A small CTC audio transcriber, trained from scratch.
Data: trained on short read English sentences (LibriTTS-R), 26041 training examples, 148.9 epochs.
Rows from block 6 of a small CTC audio transcriber, named by matrix and row number. Rows with one number belong to one neuron. Each number is 128 + 24 x the weight over its row's rms, rounded and kept within 0 to 255. All counts start at 0. Numbers have three digits each.
Before each neuron's rows are labels from the 100 clips, of 14848, where the neuron reaches its highest value: "loudest" is the band of the loudest frequency at the time of the peak. Only what is clearly more common there than usual is listed. The data: short read English sentences (LibriTTS-R).
# fc1: MLP up (model.blocks.6.mlp.fc1.weight, 576x192), inputs 128-191
# fc2: MLP down (model.blocks.6.mlp.fc2.weight, 192x576, transposed), outputs 128-191

loudest: 2000 to 4000 Hz
fc1.256:134136071134148109138124104123140098188137141118195149118159134108153132115141123132150142150158137157102137106138154157137102140148138090151126085116110103075099141129164129134105127108107098
fc2.256:130165124129130115140142086115123124155121068168146139107118128106118135157171099112138145116100109140129140182176174133141104139157117141153119124137157123117135116130098104137100153100092116

loudest: 4000 to 8000 Hz
fc1.155:176156113126109127151103147126157152141103131128121138121139143155101153146137140130104102124144130110153139105087100096128121066127132105111101156127104103079146099123147101183145119139136114
fc2.155:125085143102113149102153097134091096115126139127124098122119122119108113129139107112143173138115111109102116160129120151174137162104126175141112133121142144129104127147133138109132144117124139

loudest: 500 to 1000 Hz
fc1.145:129126104107139140149135109099123110098116129086114119136108173151092129111139141115101122144108116119140149138071139097116068169157128133103149090140124118108117129119105149176142157092119141
fc2.145:158156126138135134129137132095170169147145179121143154103145140094087135101121123118142104128148121127112108176115102143141142125124120083119110103099119145118136084101134106146138117114107158

loudest: 500 to 1000 Hz
fc1.132:160148072173101129108119093117164163085108141108140122147164119146144078171136124131131112106125119097132117144126108199107140097138087117132164118135111106155128111119121158141137135167118147
fc2.132:126154139101095119126169143128149157150125110108117117131126164115164143149114172130112149128104150115118119128107121106157099141094112143130106130109154157128118142092075120112137115108140124

loudest: 1000 to 2000 Hz
fc1.531:090110118133136134112153143070125119091158149121120191120122138170130149111101153125129111128132076132177124085126188152139133133106142118127110120138091098132155099124174174126082140127153115
fc2.531:117131125152125123096109147106152138136135109078173115126124127118078117130114099107133137120111117113118116156104145145118151135129107149072128139124142110111144156164131155142135148102167094

loudest: 250 to 500 Hz; 500 to 1000 Hz
fc1.473:114088088124142153125113131108142115156138125138149128151156100103154091137101124140119117141115134183140161136132131147126121093108103077127154155139117120117109155125156142148154135103147090
fc2.473:167078099079170106100112101140133102138148116127134143149148129139108125109095113144132128132132144117171141131119198133147144173132107153118099107121125140134173101146140106097143132098166140

loudest: 1000 to 2000 Hz
fc1.359:112148120124101111130159114117146118134179129114166123119098135100144149142133151112105124099141128092133126109139108137136111131081095141122156130139142105122105132160117122107108109098138087
fc2.359:188163121123136101127133151124152158125138103153141169156117091115109137112116153114086136115136116071123096139142133147135129070115129159112150113064077092152118129114162114162127150160146143

loudest: 2000 to 4000 Hz
fc1.389:119137128097123119109135154076133108134116143105179127120118138152149092127109174122104175129113132131125169147133143130087126140114155102145109104135130134156123131134172139121123104097169157
fc2.389:138137153127115134166118112139134106121114127091111089184120136154156152110136098167074177114147144120147107134085098177121115140132152110144160148138129127100138123175120107133137114109095173

loudest: 250 to 500 Hz
fc1.54:151138133116121110123116123113107092117131131114144119100113145109166149122130098090094135152125149141102162101126169107139089138109117154172154135136068127107115126081174115076076146153126135
fc2.54:114145122139114159124131115149123164092135159128125067112139096124117100148091146128136126118103079138121121129139092159113199093107150132158151127154127148108101117126113153112131110076133112

loudest: 2000 to 4000 Hz
fc1.342:137157145134155099095128128100146098137113163112144146115152167092149134114110152104147140095149156143154108135109112147132135106143101106142115150136105126129136124138148179063140112086111114
fc2.342:149098178124134126136101157105153105121128134105140108125106115146128128133082125184121141123155081123170139098129130125121089094125146145178134130155116136130184127142119089079135093181138117

loudest: 4000 to 8000 Hz
fc1.168:163145128112124150154091127057111132105113111101124146075155118116114145137147107128110163124128145141110133082095137159109146119172134156151131062130136093124146110151146121142146124111119106
fc2.168:176127131167130165107073106122099127115149121134135109176165088106132160111119126142140118097130127094160147161117099127141136093144101146125133143131142125152107137137128100080171096112104101

loudest: 2000 to 4000 Hz
fc1.192:158076065140134135136122127143124141146126156124170122138137143150158134106171110125094124087129106103115119089108127156129135101149162133122168066106141101103126154132060124145107143102156090
fc2.192:158108110097147131149151117139205177121146075119116092103121113124110163113156112139148125131105111144107126108147172068159150148111124103117107142095115186134149154123126092127132155139085119

loudest: 250 to 500 Hz
fc1.482:138127108150133160140103116106123108098100129117147143141115133170161099112108097096104155121089100160145115120091166118086123140124138107114120147166163099117163124096147156141101090066157099
fc2.482:152090142179132177087128097199120100137100129135111116121118119121126089143081104116161116092107134093133121152101133093114155128152143110143145081116134099133119155088120106099086169109115136

loudest: 2000 to 4000 Hz
fc1.5:134123112121120100121106109130145112113112114100158148120149116120089119119146173157162148104123116157144113157082134160174084104155113125101152127126120144097106145136106138186130171098099095
fc2.5:153111141138160161123149105145145069109093083140110185098100115072090156131126161140172117161086100122091130125145181098160156143126125183143102106158143125114129130105108143145148131136090120

loudest: 500 to 1000 Hz; 250 to 500 Hz
fc1.360:130158084140141166101094106105150137111146102093139146155115115113141129157144128143154105115141107131136106095107114131129132122105125075157123113120115099131118125120104163127153072089130139
fc2.360:096121163083139129095111090155071118143166090120138139147161136135130115111127142149140165138103109113141133103132124112178066095130165101121135120107143128153142126124170134113183121165124170

loudest: 4000 to 8000 Hz
fc1.170:114106137104146143148160148098154119143145113117176120121143143128129137143114137140136167097086110164123125080133168158122115141122139132106145127145089116115131112130140099133112128122120113
fc2.170:094091140128135132130158087190154107135138122144130118137109124110139150121142084168080161146164093172112096168173143165118083145105135141125156171103155098124152123146093078134161114189159086

loudest: 2000 to 4000 Hz
fc1.276:153128050127123124129149140140139114143122166116157156142132156136172131126101101160134141148084094121117112083123133128129115130156133140100134135105124135151099169154175159141138107053138097
fc2.276:174099127134117146138117094104110114115114122150146159124138143115151143117164132145084178105115115077181156132172108123156157114106175154127139120123103122152151130158110155128160134099070112