{
  "train_examples": 26041,
  "gain_aug_db": 10,
  "win_length": 400,
  "activation": "star_relu",
  "parallel_block": false,
  "inner_norm": false,
  "subsampling": 2,
  "init": "trunc_normal_002",
  "optimizer": "adamw",
  "lr": 0.0023
}
Rows from block 7 of a small CTC audio transcriber, named by matrix and row number. Rows with one number belong to one neuron. Each number is 128 + 32 x the weight over its row's rms, rounded and kept within 0 to 255. All counts start at 0. Numbers have three digits each.
After each neuron's rows are labels from the 100 clips, of 14848, where the neuron reaches its highest value: "responds to" is what is common among them. Only what is clearly more common there than usual is listed. The data: short read English sentences (LibriTTS-R). In brackets: how many of the 100, against the usual share in percent.
# fc1: MLP up (model.blocks.7.mlp.fc1.weight, 576x192), inputs 117-155
# fc2: MLP down (model.blocks.7.mlp.fc2.weight, 192x576, transposed), outputs 117-155

fc1.505:135148087098123152139083118137118203148145102123136104203117107123109127106105092161145082097076108117110136161089123
fc2.505:098130109158051144155153168111093105122079110083049111168108084094197120090104113148137108091148091175152098121182125
responds to: the word "didn't" (27 vs 0.7)

fc1.561:143138166172066094157078162165081158164062108096095093103114135131088099178154110117115126121149124128115120114064139
fc2.561:081129219142169173133111123068098110105132140147137118131088113183122145138185186162080167142180078087121152120101134
responds to: the word "but" (92 vs 4.9); the word "i" (44 vs 18.2)

fc1.26:112208116096109117126157089148181176122170113105090128132123093138170120115179078165148127056179142158131146100183113
fc2.26:187068140149070164131137153150160160164148094126068116152113113110133124122149088187175139113136091149170143091137166
responds to: the word "very" (50 vs 1.7)

fc1.97:144152186149080154135118101138132136137126129088087125158133106111074133120112094145135095115177155182104169131181202
fc2.97:114167091103158165145120154105141130140123115083140102096127102086197134086171105119182106146165075125109142195177100
responds to: the word "nothing" (27 vs 1)

fc1.467:172140138084082145115065157066140104137132122109126113099173129124153168147133090136139171091112187104109083097169127
fc2.467:121145125134074137109145099077124149168122133150128142046124147221182103109142154052106183130120048122121106106180111
responds to: text has "even" (40 vs 0.4)

fc1.441:169167086119048160083141126116099120155132199123127132178138131146052109093167088093134156147178114072065093176085126
fc2.441:086049112151140128107133152090098095138057163109147135089118093125110138107095147128112115171096068061094168102098154
responds to: the word "home" (37 vs 0.4); the word "him" (27 vs 3.9)

fc1.458:112139134098180155093102117207158081068149099113174153150140136146086145148096136189126096132127083217107091140110169
fc2.458:128097145121030135115114123146161106164153147118134140170135122052158114091129186132234123161105086131111148127104116
responds to: the word "in" (25 vs 6.5)

fc1.421:180149109108129179121106123104130100110142148107106151171131078145167176115109118141095082086121118141162115159065108
fc2.421:092170123063127123157136172166150179119126080099075157126065122162151108113156182081197154106174107130120120113134159
responds to: the word "to" (68 vs 14.5); the word "do" (27 vs 4.1)

fc1.199:115159145112151164113106115091109139127078130169134137087109105149111130109099099180180123078117131099109114176082126
fc2.199:160066152157085189114123103100102129095132153114146117121097115098106107090167133118109130113077125142080143034160144
responds to: the word "be" (76 vs 4.6)

fc1.132:085142152117116137132166106123150124132115104181124158126159038138126094140171069189158116184137125117083113121090179
fc2.132:106087149100070139154179128152166177138115194134053126175116125144141107129164090128123137101094144109101118095183164
responds to: the word "away" (48 vs 0.7)

fc1.443:169133147170120164129107136098072209149100081142092111084140104188109115147143105160144146106192074131138153124135118
fc2.443:125150134099179087137151063113082150123158156150135143094104143104205086151135126075148115153108160168136162189143160
responds to: the word "to" (64 vs 14.5); the word "i" (56 vs 18.2); the word "want" (49 vs 0.9)

fc1.98:161160159083145131125178123144150140105090177198158113151180063091121069101101089140142111113171138160103077106170138
fc2.98:172126125142083176162092088132179213091172114139109119142046167117114067135089146120115122136147142089143128133176103
responds to: the word "very" (94 vs 1.7)

fc1.170:114158145041119111118143148118116153077099103183109109092101121152130111144175085144142119149175165156065102150142116
fc2.170:104103128090124117127179150153165123137136185134095151143083155110152101132169140099135165112069125079108088114144181
responds to: the word "away" (37 vs 0.7); the word "way" (26 vs 0.8)

fc1.78:116116108115060072144114126124175093103138155161159125101139135144090152136168075205179077126130095126091092122095166
fc2.78:091116120154119108206098160113135161172140135125134146085109114112146130094083117143120117137113154092177160126188142
responds to: the word "do" (28 vs 4.1)

fc1.65:158103124160167156143133165120071116057128074112152147073153130095086172081160100164119128143142123109126147131092111
fc2.65:116147152104139124107122108108121092164137160134138113118137189107148102152102146129127131180103117179182147152097138
responds to: the word "the" (55 vs 25)

fc1.221:152125108097146102132095124127075117137141151168148126171080124110111167107134110152127094078059095114105125093095120
fc2.221:051154182156156157142113135146106064141113133093177119087150146098154153137115150170125072142166126105147093161185092
responds to: the word "is" (29 vs 8.3)

fc1.173:150148108136179087064136161112129148061125104123180135155110047118089112085113062101119102105100116114135150160081132
fc2.173:153159160151091094154153170178102104143126121146105141170133117157120100140095105098119083096072096105198188090164131
responds to: text has "myself" (33 vs 0.3); text has "himself" (29 vs 0.4)

fc1.63:188129092118091102138153102156096158133127159099131066123170126097112150094114116169125147085131156207122202100147155
fc2.63:062116083157126090167183177158092152112125103106117141097120113136149106151163083099162164109081150106112109120204117
responds to: the word "father" (42 vs 0.6)

fc1.363:118107149094178163082167183130111100190145119091139150222139104079115052115092096125174158065126140169130110158126145
fc2.363:109123129194089116163112163160161056146094151181105114121110157161115126127174143130166166146125187107073144179174106
responds to: the word "oh" (38 vs 1); the word "of" (31 vs 9.7)

fc1.451:176113122152132124114154136128104149120161131132132129075137159111115133126144115152154118113088156203157140185148107
fc2.451:200077111103131142154122091123138097105114140145093116138102126157114146123095064131133154140197168182116179125113065
responds to: the word "it" (54 vs 13); the word "is" (27 vs 8.3)

fc1.367:152153114176157129178127125153131104148092095159125106162151104176098100174134083161136084133092133192145069147156132
fc2.367:163095176186158123128144141093082134188149136123145123128144113134106086133164147085071139114118135191186134142173142
responds to: the word "asked" (44 vs 1.3); the word "after" (37 vs 0.6)

fc1.352:188077125155084094129143091128154182103140099138108064126157140192143163188177112157147051168109134106046117090184167
fc2.352:116125106138185188138144135162109168145145107154153106092101122126171080124120126150106182170124117143120094092099120
responds to: the word "the" (51 vs 25); the word "of" (27 vs 9.7)

fc1.217:097119187157142121109152151122098147146161118139163163126152043108120168119117115136139064158103168142090122146079113
fc2.217:155128089199135152141099117061124154122119117147162124165186137156182087141166139145206142133140100125135112078096083
responds to: the word "i" (99 vs 18.2)

fc1.198:118097038122183139114106109089191105132145148175169149108154060131170176138130093176065108135081135136125151142093194
fc2.198:114197152094153108098141132138116134139163123121077126140129141190165091110136135099125100107118089098172158141099098
responds to: the word "to" (56 vs 14.5)

fc1.391:136141147088138194103099103096201142077133092159147086171128119142162146156157123203138115157076147142109093132125147
fc2.391:130100167100133162139066140133094105171127133119127126085172171099127101098109174132122105136073035133178170119118108
responds to: the word "he" (35 vs 10.7); the word "she" (26 vs 5.6)

fc1.96:140133155099126148084077070109112144106128155140170133117134124108102096152085117127184099092121119098115094132053093
fc2.96:161058161122123129104146102143095171153161108085166143060104138089167095106113183146134218162112090098140152129155135
responds to: the word "be" (46 vs 4.6); the word "been" (40 vs 1.2); the word "it" (31 vs 13); the word "have" (27 vs 4)

fc1.545:149132091119140123089147208083090084105173054098139154173167111125150160093073117141106052118119121138159137148123137
fc2.545:148234144112148098121105128164104140122122144151133127124134107101153148112177153110135177110146059137147066140118083
responds to: text has "indeed" (45 vs 0.5)

fc1.354:155126142120095096137149054072134128103117110198145139105081146122171151150127121143153092206111071163090119153123070
fc2.354:111136116134149122156113134199080130137131107132102137180188132180061151137132115132130194130111138082126159128201138
responds to: the word "to" (40 vs 14.5)

fc1.504:109138119095084130161100117145093121146094172117094132145152133171058137133157103192124118074125148119103108178130199
fc2.504:089119029137184128162124141152146098142165123124129128072140183143108145147107087146137126126107123069086144131178128
responds to: text has "true" (31 vs 0.4)

fc1.279:197132123077114141119149175132160103172066142152145156191137117096088102142166116132152124068107130138131122099144164
fc2.279:048132137076127117137191171081093084089151167130161180125128193095194136105128164138126128089097125112060142129113166
responds to: the word "i" (49 vs 18.2); the word "can" (45 vs 1.7)

fc1.410:091157157143135156113154133167119095186113087148135134122130114112114129198119105144147100137084155137093149202124152
fc2.410:165066120088133135169171084132098087119098085149176111148049109138112087120109164164132123147089130137153096152141145
responds to: the word "i" (91 vs 18.2)

fc1.100:136186071114144154106167106128087132111098108145084131107117108139125086105119105120168140092108133144147050200130105
fc2.100:126123184112089082161088136041157164126109129172116124106068122160097180174077136132140146095121127162073104095126063
responds to: text has "here" (25 vs 1.5)

fc1.397:142089053125059116132122132128119103098145119175173117095095163094123126200151076143139105140176190117122146096127116
fc2.397:152201136054111206120116141168130111147148158081126085142165111104121111133139158144071119143092108104120126070141153
responds to: the word "little" (43 vs 1.2); the word "a" (43 vs 11.7); the word "been" (35 vs 1.2)

fc1.429:134170167082127065129181080105145105110138104181159100121180098156141138150103096125137064090206147107171148142120087
fc2.429:181076204099107140077081099162133124086138109118172119135068152105123109111102116054118134151092041107099109138112141
responds to: the word "be" (81 vs 4.6)

fc1.238:159120172139122162115135135120156122162144075159135122134187132101101103137114088083121182109085147112083062176083139
fc2.238:135132123136130105147176099143223131055172151149094133167090114172158080142076117166085087094096171149140093135186147
responds to: the word "yes" (34 vs 1.4)

fc1.547:135161170091137150074152127135138107085139048111125129115152098100149093088119102109114145168134121089059093122058194
fc2.547:140153108167098150137123172110112155138140149165126116128127121151092138112148086153142133158148130068107075156088095
responds to: the word "time" (25 vs 1)

fc1.208:154166077123123116160060134139161134121111144126083154100126140221169105115094081106145106146126133086137117174187170
fc2.208:092114171107160123149145158161193049095173154138174119124151176182148135132093125188113112128149124173094115086140105
responds to: the word "first" (60 vs 0.7); the word "the" (52 vs 25)

fc1.366:171192115094160147112113126169176135164139095155100146109096102146128117121111090139114116182159129143111078087167121
fc2.366:140122096102133084171185089107153111140104140143114125094118146116109154132156100123101134151126153135176088166148132
responds to: the word "night" (56 vs 0.7)

fc1.142:147128141112145149100163129051168143102131112142136133093194070145130147112111085130106111123126069074138126162106161
fc2.142:158124150160154103160056055046119099156203145102130111147073137206090118137145147119102221142121120101180091145100220
responds to: the word "is" (32 vs 8.3); the word "he" (27 vs 10.7)

fc1.241:127081126127115136090094174166168102098143075148193125097131105169204159152116106192141141133112153093168135152122081
fc2.241:213172103126087176178190138075112159121091156097116120169150117103149141087106170123099197129104127116134153148144205
responds to: the word "be" (51 vs 4.6)

fc1.465:164132049082084106128172106108061145097106186181097123167140116160104062151158091115158073169145105144081134129078113
fc2.465:114103115174135154136113093166121215046191162138139109131167158116126125134145135089061149153162108128097126093155155
responds to: the word "he" (50 vs 10.7); the word "her" (31 vs 3.8)

fc1.542:130148108149083112131069167157102090126127131153126112111122112104108146156145060182138109172071160136055138095120186
fc2.542:138125148082152103113146169173141108181139174136083102086134142110140151145143083149118156180108165130127105126144162
responds to: the word "little" (95 vs 1.2); the word "a" (51 vs 11.7)

fc1.153:118118133158124101137142164066123083168109116230197158108132102206100090147100114160130144177145097168091132085111129
fc2.153:144133140146083124158132106072156143197104121163130143157151105137159181106134120107165092160130090110176149121082057
responds to: the word "now" (72 vs 2.2)

fc1.350:150128153162037192168108149187163121119108129123134085112077140125144103130122109142120128172163127132083131114122093
fc2.350:076077139114141146160145105091141194112114170124136148126111154101162139146100144148138125096106143126084170159159076
responds to: the word "went" (33 vs 0.9)

fc1.121:128143116109109167080067104172187144161132166118114123130109114119109164157119108161155080101140113205123145139089121
fc2.121:154118131137135150101133168121067109110128113108109130109131204141100149132086108068081169106098099066122145105115104
responds to: the word "go" (37 vs 1.8)

fc1.356:159115156173171140074131129127082107148133153123134128127122032184134196119105110147162109165149163131131133105148099
fc2.356:051071156114124138107198131122100147134097101176132152099145165162113149131062109124112151167166121094148095126138100
responds to: the word "asked" (54 vs 1.3); the word "you" (37 vs 14.8)

fc1.76:169186201067131167111116113093108089090109158128152149142115121134144076124154110127109063095171130114141074115071113
fc2.76:108068106118085146101158125161129144157081162108140146114104109070148129100159121160160164165138146103163183156165149
responds to: the word "be" (86 vs 4.6); the word "to" (36 vs 14.5)

fc1.506:108113136092083146066170161148127130131138169151157156138122058089153126144140112151104096123123097170107097100086140
fc2.506:108118142093166132112122094100144108105095106099150158120109135120100155128068133143104084154078083092088163102122123
responds to: the word "go" (47 vs 1.8); the word "come" (28 vs 1.6)

fc1.448:146114148197111115103118141157109086115130135101197109132111130110149112148055067113111111179109085143112165169084160
fc2.448:156170087123115065124114125131137143174129142111105141083115141137196108127067110170150151125112096120121140167099134
responds to: text has "himself" (38 vs 0.4)

fc1.513:124192088130113163144071140113088146163113134142138156120144120195159131116075112149118080132174136179133150104121158
fc2.513:107168168126082125135159100103178158116138150105148148133119158086205094118161145092120130138137143171154161082169156
responds to: the word "not" (99 vs 6.3); the word "did" (54 vs 2.4); the word "i" (40 vs 18.2)

fc1.244:156129080098188104155136107128163064085130147134167119112156129165131180147137079205145100126087185143109100195089112
fc2.244:065130150091152130146115159080127239121143142081107146056098105082173170119150087122142135125095068087116140182173172
responds to: the word "do" (50 vs 4.1); the word "you" (39 vs 14.8); the word "to" (34 vs 14.5)

fc1.285:163115124097078104150129089174125117119155143121139165144131109111122123186163081115127164225132105118121132076119199
fc2.285:065215165110112116089102099123123138142093114097164129127172116096139147124093114098165136128114110165163163163074086
responds to: text has "feel" (25 vs 0.3)

fc1.83:192169179087139098149132085065155126136131103130135141136156107116107112129107127097155136149174119138127103171151071
fc2.83:083123136084146179155138128158118167147110139143042143067116152169140133070154115121078088151177094121082094109158131
responds to: the word "think" (43 vs 1.7); the word "something" (31 vs 0.6)

fc1.528:116148056097089091114125082119145155161142124138178102110134138101124180132164102124096181184136116133143138168106150
fc2.528:112081236065111125221150165123125156147149131115106147162056170143140154132093147126115098074120186131135127102162146
responds to: the word "come" (32 vs 1.6)

fc1.51:123136143125128140108103139127131138133110109116155155137111160112122108126111071109125140147101081140084148138161161
fc2.51:109048119091177091162137137109136135130112172154101148062113119116140148117149054098118153172151128148133087194088095
responds to: text has "help" (25 vs 0.4)

fc1.523:157200155156108117131107125149137155115089085122144072113162131163133159122108103167120087171140108115038147166154200
fc2.523:082115127119125122152116085126088082093134146131119139096150093199174160147133159072094138167090109080154129150113193
responds to: the word "us" (55 vs 1.3)

fc1.533:125101151123082065083124114104131137139135133158149149105125041150133153176061100149124110147123125126117141115185164
fc2.533:053083167108130143151093093080097161151124115113118132061141119129125145142110117097093173165106167147083125132164169
responds to: the word "think" (85 vs 1.7); the word "i" (53 vs 18.2); the word "you" (39 vs 14.8); the word "of" (35 vs 9.7)

fc1.544:239177159108144128132141111152117107123149110172099105144137118155142082121173105150131099121169167123109074168123170
fc2.544:121100131161125147135148084119213116144135150122084117093099208107149116125138166128156123122186173130143098142143106
responds to: the word "me" (75 vs 5)

fc1.423:115104064116093157155129109135115197126128165150172111113131088188102126088121066140114139149133117113136121159146096
fc2.423:073040145126113172127102152153111119094094156122119127109120138108086176121073134085081165167091162130097152133191139
responds to: the word "i" (46 vs 18.2); text has "help" (38 vs 0.4); text has "hope" (31 vs 0.2)

fc1.436:144184090147114084141076154138120183132164153115092107116126118129133143113073105131103143124119162123101127106134124
fc2.436:095129105155122145111164146090130175147148070161190117092140114122134136122144143109140134112130191130126229131133068
responds to: the word "not" (93 vs 6.3)

fc1.405:150140120105117077120180131086116145059112113110151113150138133192166153100097092124211171100097103157097111141153102
fc2.405:176166112078098103088180164110197111065135172136166136114088094113184158162144097111151138109137120137113109131143167
responds to: the word "too" (59 vs 1.1); the word "two" (36 vs 0.8)

fc1.377:135184164068077106122169116171135162086092106111129140132123095185099142180085090126140116153183150156135147162132160
fc2.377:141119177078117109154150096134119133086156119126098120135147173137120151166092138064144155090140124114200176154150119
responds to: the word "with" (27 vs 3.2)

fc1.156:204156108123092135074083128149141124122092107200125124176190116172081113094189114152129088177155127066085089128097131
fc2.156:118089073093134117124152127136125157128124125105128105060111161089110199123168157139117124160096146113115128078107109
responds to: the word "time" (57 vs 1)

fc1.264:098169150168076083085073132130114127118053171130139114178177098086125158076108120103133112182172141107112066179101173
fc2.264:174121136184179082090083141114107142107158135173149134091135129229087176119099120105058129104123171069138090103156156
responds to: the word "some" (34 vs 1)

fc1.220:127122119106158126118120132107150133073147105185162041149145084151155143117085112169142087140136098105100145109104153
fc2.220:130139138151108102212122114136116114117184184107096153162120126141099137115117201151124156159110066160115152078151143
responds to: the word "the" (55 vs 25)

fc1.369:107118137189104049101153116138148140106159149096165115138137088172087125123208097130161098136100113118092148120132128
fc2.369:141184129128087116092150110156051136121077120060112132153104129106136045108135144097105138069116134172134076101116126
responds to: the word "who" (55 vs 1)

fc1.364:135158140137123108154112131131117144117075086109124080140121146182095132111069103144163069189184088092137115193171159
fc2.364:074112127143149134163164120033205158143113100118122105138108110139135126123126123080136086099186161172169178119195208
responds to: the word "just" (29 vs 0.9)

fc1.510:141131124093135131133119090122158130165104135170127102138141086151134142119134093156125076107126120176090077085055082
fc2.510:052158157127129111151118093100111130114147146113191145055109132144116133134098104116109189205016139150124158167156152
responds to: the word "do" (94 vs 4.1); the word "to" (40 vs 14.5); the word "what" (32 vs 4.9)

fc1.278:139171146095130116136129156170140145090124111148119101101201070201133145095105111166115160198082140161082103160080098
fc2.278:072075161151105108110161106165206107121142099126132143143094149156108132108157119134193166116065140156094164119135069
responds to: the word "down" (57 vs 0.9)

fc1.268:121158098183104093042098155124128080140075110132123151101119119079074130212127090191118118087144142136126097155161114
fc2.268:137125131163104101113046145141162073149166136146097119131167153120142174136140087099048129161161163141091167107154139
responds to: the word "but" (99 vs 4.9)

fc1.174:124139142138126159114093127127170165160140076125108165096137113166131140153095088162117146157089095186107165124158106
fc2.174:083147133138115132171089074164160121063143132078100131133157080171134139126059123128140117163164100119139074077153186
responds to: the word "it" (51 vs 13)

fc1.111:144177076125139127150080117175173139179126165117115137165155023131086152092109123194166103167075165131121132097142170
fc2.111:122108090144116026116118195109128092132075074110173142149147154098135144160109112117192072089143141163154126097086117
responds to: the word "answered" (34 vs 0.5)

fc1.337:189094128095122114124142134109157092115186165146171116097181159119095099134114089125113173086113097140109109157077155
fc2.337:106116163170193117164115113135120104117086103201098145126117162175120139145166144154159147088066072130136092130065116
responds to: the word "you" (47 vs 14.8)

fc1.243:190100133110138134158092104128077144141175132113180108171137115112085137133121113138119096151136131111160031157145128
fc2.243:081146095152143160181146115064116164158127133149187125114087178105088148150213133109163150178145088151098113134135079
responds to: the word "said" (97 vs 6.3); the word "he" (33 vs 10.7)

fc1.30:164136181172126075109159110060146124150112089122099150121174100120098120094126113140191093127090134173065138122113102
fc2.30:079172187146156127089094135128147164130142094139117137078136141124187083124157157086133183132056163146137138145144123
responds to: the word "back" (81 vs 1.1)

fc1.203:110145112135057097112070124114121179123128107117066121134086103145149135111150104149142093076105105113068117160152103
fc2.203:075092092142095102131066189174091116045106096134099120144152154113163153142125121123092164163127076137148136073136147
responds to: text has "soon" (36 vs 0.3)

fc1.147:169127148115174146127102195141104103109115129171165152144174173102111154112164117180118057089085153160118075130145109
fc2.147:076061168084067158135150160086153117146188114097154112102124137079146080114086104108142138100114135110145162134096152
responds to: the word "replied" (35 vs 0.8)

fc1.188:118176100157176154084100113161182196110101107138077088148087071106173174148153076163099148088158134161141158126164144
fc2.188:093111128147132109165186108109090141151088080127109119110183098161127135127099137083138132129121112150169177166083126
responds to: the word "father" (26 vs 0.6)

fc1.346:134152135120140131097165140092098118097089150144121099091149102139142100110137097138217128152102155113132141134153113
fc2.346:172131130090121114114164129108137108157155140214157134102162125104125176126076068093090119150124136107120084124226159
responds to: the word "say" (31 vs 1.2)

fc1.336:122126130113148069104165118147139139077143138152131093082140104136118179080129089112132091166162108083127151149076131
fc2.336:094143175198151115125090136085097136054106077136200161127149159149082060090151182066127150102100132151141122073161124
responds to: the word "be" (46 vs 4.6)

fc1.123:183106147105088117120073149084103115115147084106187082157174115116131092127075079112120124118100145094123143128128159
fc2.123:066126132110091120138145075067117183107094130095110128086151192097112120122103120038159177105131133100112128075130131
responds to: the word "love" (40 vs 0.5)

fc1.228:131141156104169083137132158133111146135067144119126123125200087151081108172127104141160059119130194203144081079086162
fc2.228:127065189163152100182161168157131081214155133109088099127151140158110167117135164091117099086127119157149155055073140
responds to: the word "from" (90 vs 1.3)

fc1.43:107156158091110105145091189138173125110120152132138098117111109148104142113148118154208190121164137100093089102073085
fc2.43:145155059168109162174089100134119114113136137141160131091149144119145186114127155110115142112131143121159113123120105
responds to: the word "you" (33 vs 14.8)

fc1.508:084113098161142099136097105082115167115102097142173129088195116095156141177141119167168091130155124159127115176098203
fc2.508:179131128077121155155142108108085116122089117088068114191127148139106093109169109142126118064099076157119163086095135
responds to: the word "the" (56 vs 25)

fc1.247:169130135089085100082131186122107162133135110141144153117149107181156137066156124140136130184118136182105108102157127
fc2.247:068216090088105143118146137070127113103064087122154111168110080142167167090117104148098112184108093136148097155117067
responds to: the word "you" (35 vs 14.8)

fc1.406:116184118128111101110173153141121212142123144154170109138086103108105131168080099124115143112113110118145147129124111
fc2.406:144066100129119129173212096127141112154134123146096111172130105111129156081141129123095132121103139176093087104078189
responds to: the word "replied" (39 vs 0.8)

fc1.55:147158116109130178102169147120169142109161173126121108141106126187153099131153102162147090080144147139114070087055074
fc2.55:118091211111140092161073080151148121160132195107131095170156142159141105125096123110109116150046083120148169096152175
responds to: the word "go" (46 vs 1.8); the word "to" (38 vs 14.5); the word "going" (33 vs 0.7)

fc1.570:133149101106190139094137149151139102104104127168215103175177095081132085149120139129107088127113141092123121119162157
fc2.570:074176146182112173094122147097097110079128086112100134148097072170181150124136156207092202105119107195093100138206144
responds to: the word "enough" (48 vs 0.4)

fc1.447:115158097085136137111166132089125077059106112140081111146128079169117127144134118145144091121162122150134122101073106
fc2.447:111124210096097110184109143137149065089142186135103135156124144145150138106162162086136095123045093147151162012125161
responds to: the word "to" (97 vs 14.5); the word "be" (29 vs 4.6)

fc1.261:130168172091056143133173144132113088156088140194191126106184140194097103191139092103117120183127103071135106204082114
fc2.261:159094112182105151119100089088137141095069210147167135135124148075114136149108128091168153203114172158087086135102122
responds to: text has "care" (40 vs 0.4)

fc1.293:117166087090158141100130084198151157159133094158148124187183140094170154107118103106155082176054154168081145099137144
fc2.293:181161171130148138113060136088115105157132149090129107088159170162148065118136100115134169115129122084112178160158124
responds to: the word "it's" (42 vs 1.2)

fc1.9:127169139104133100142086205156086125147138107098139162114145131150126131173173118103162146100113147087110092135156147
fc2.9:110120209111134125148149063142173142158091144142075127142120149153110160121168114121104166139131138128141116159083084
responds to: the word "to" (37 vs 14.5)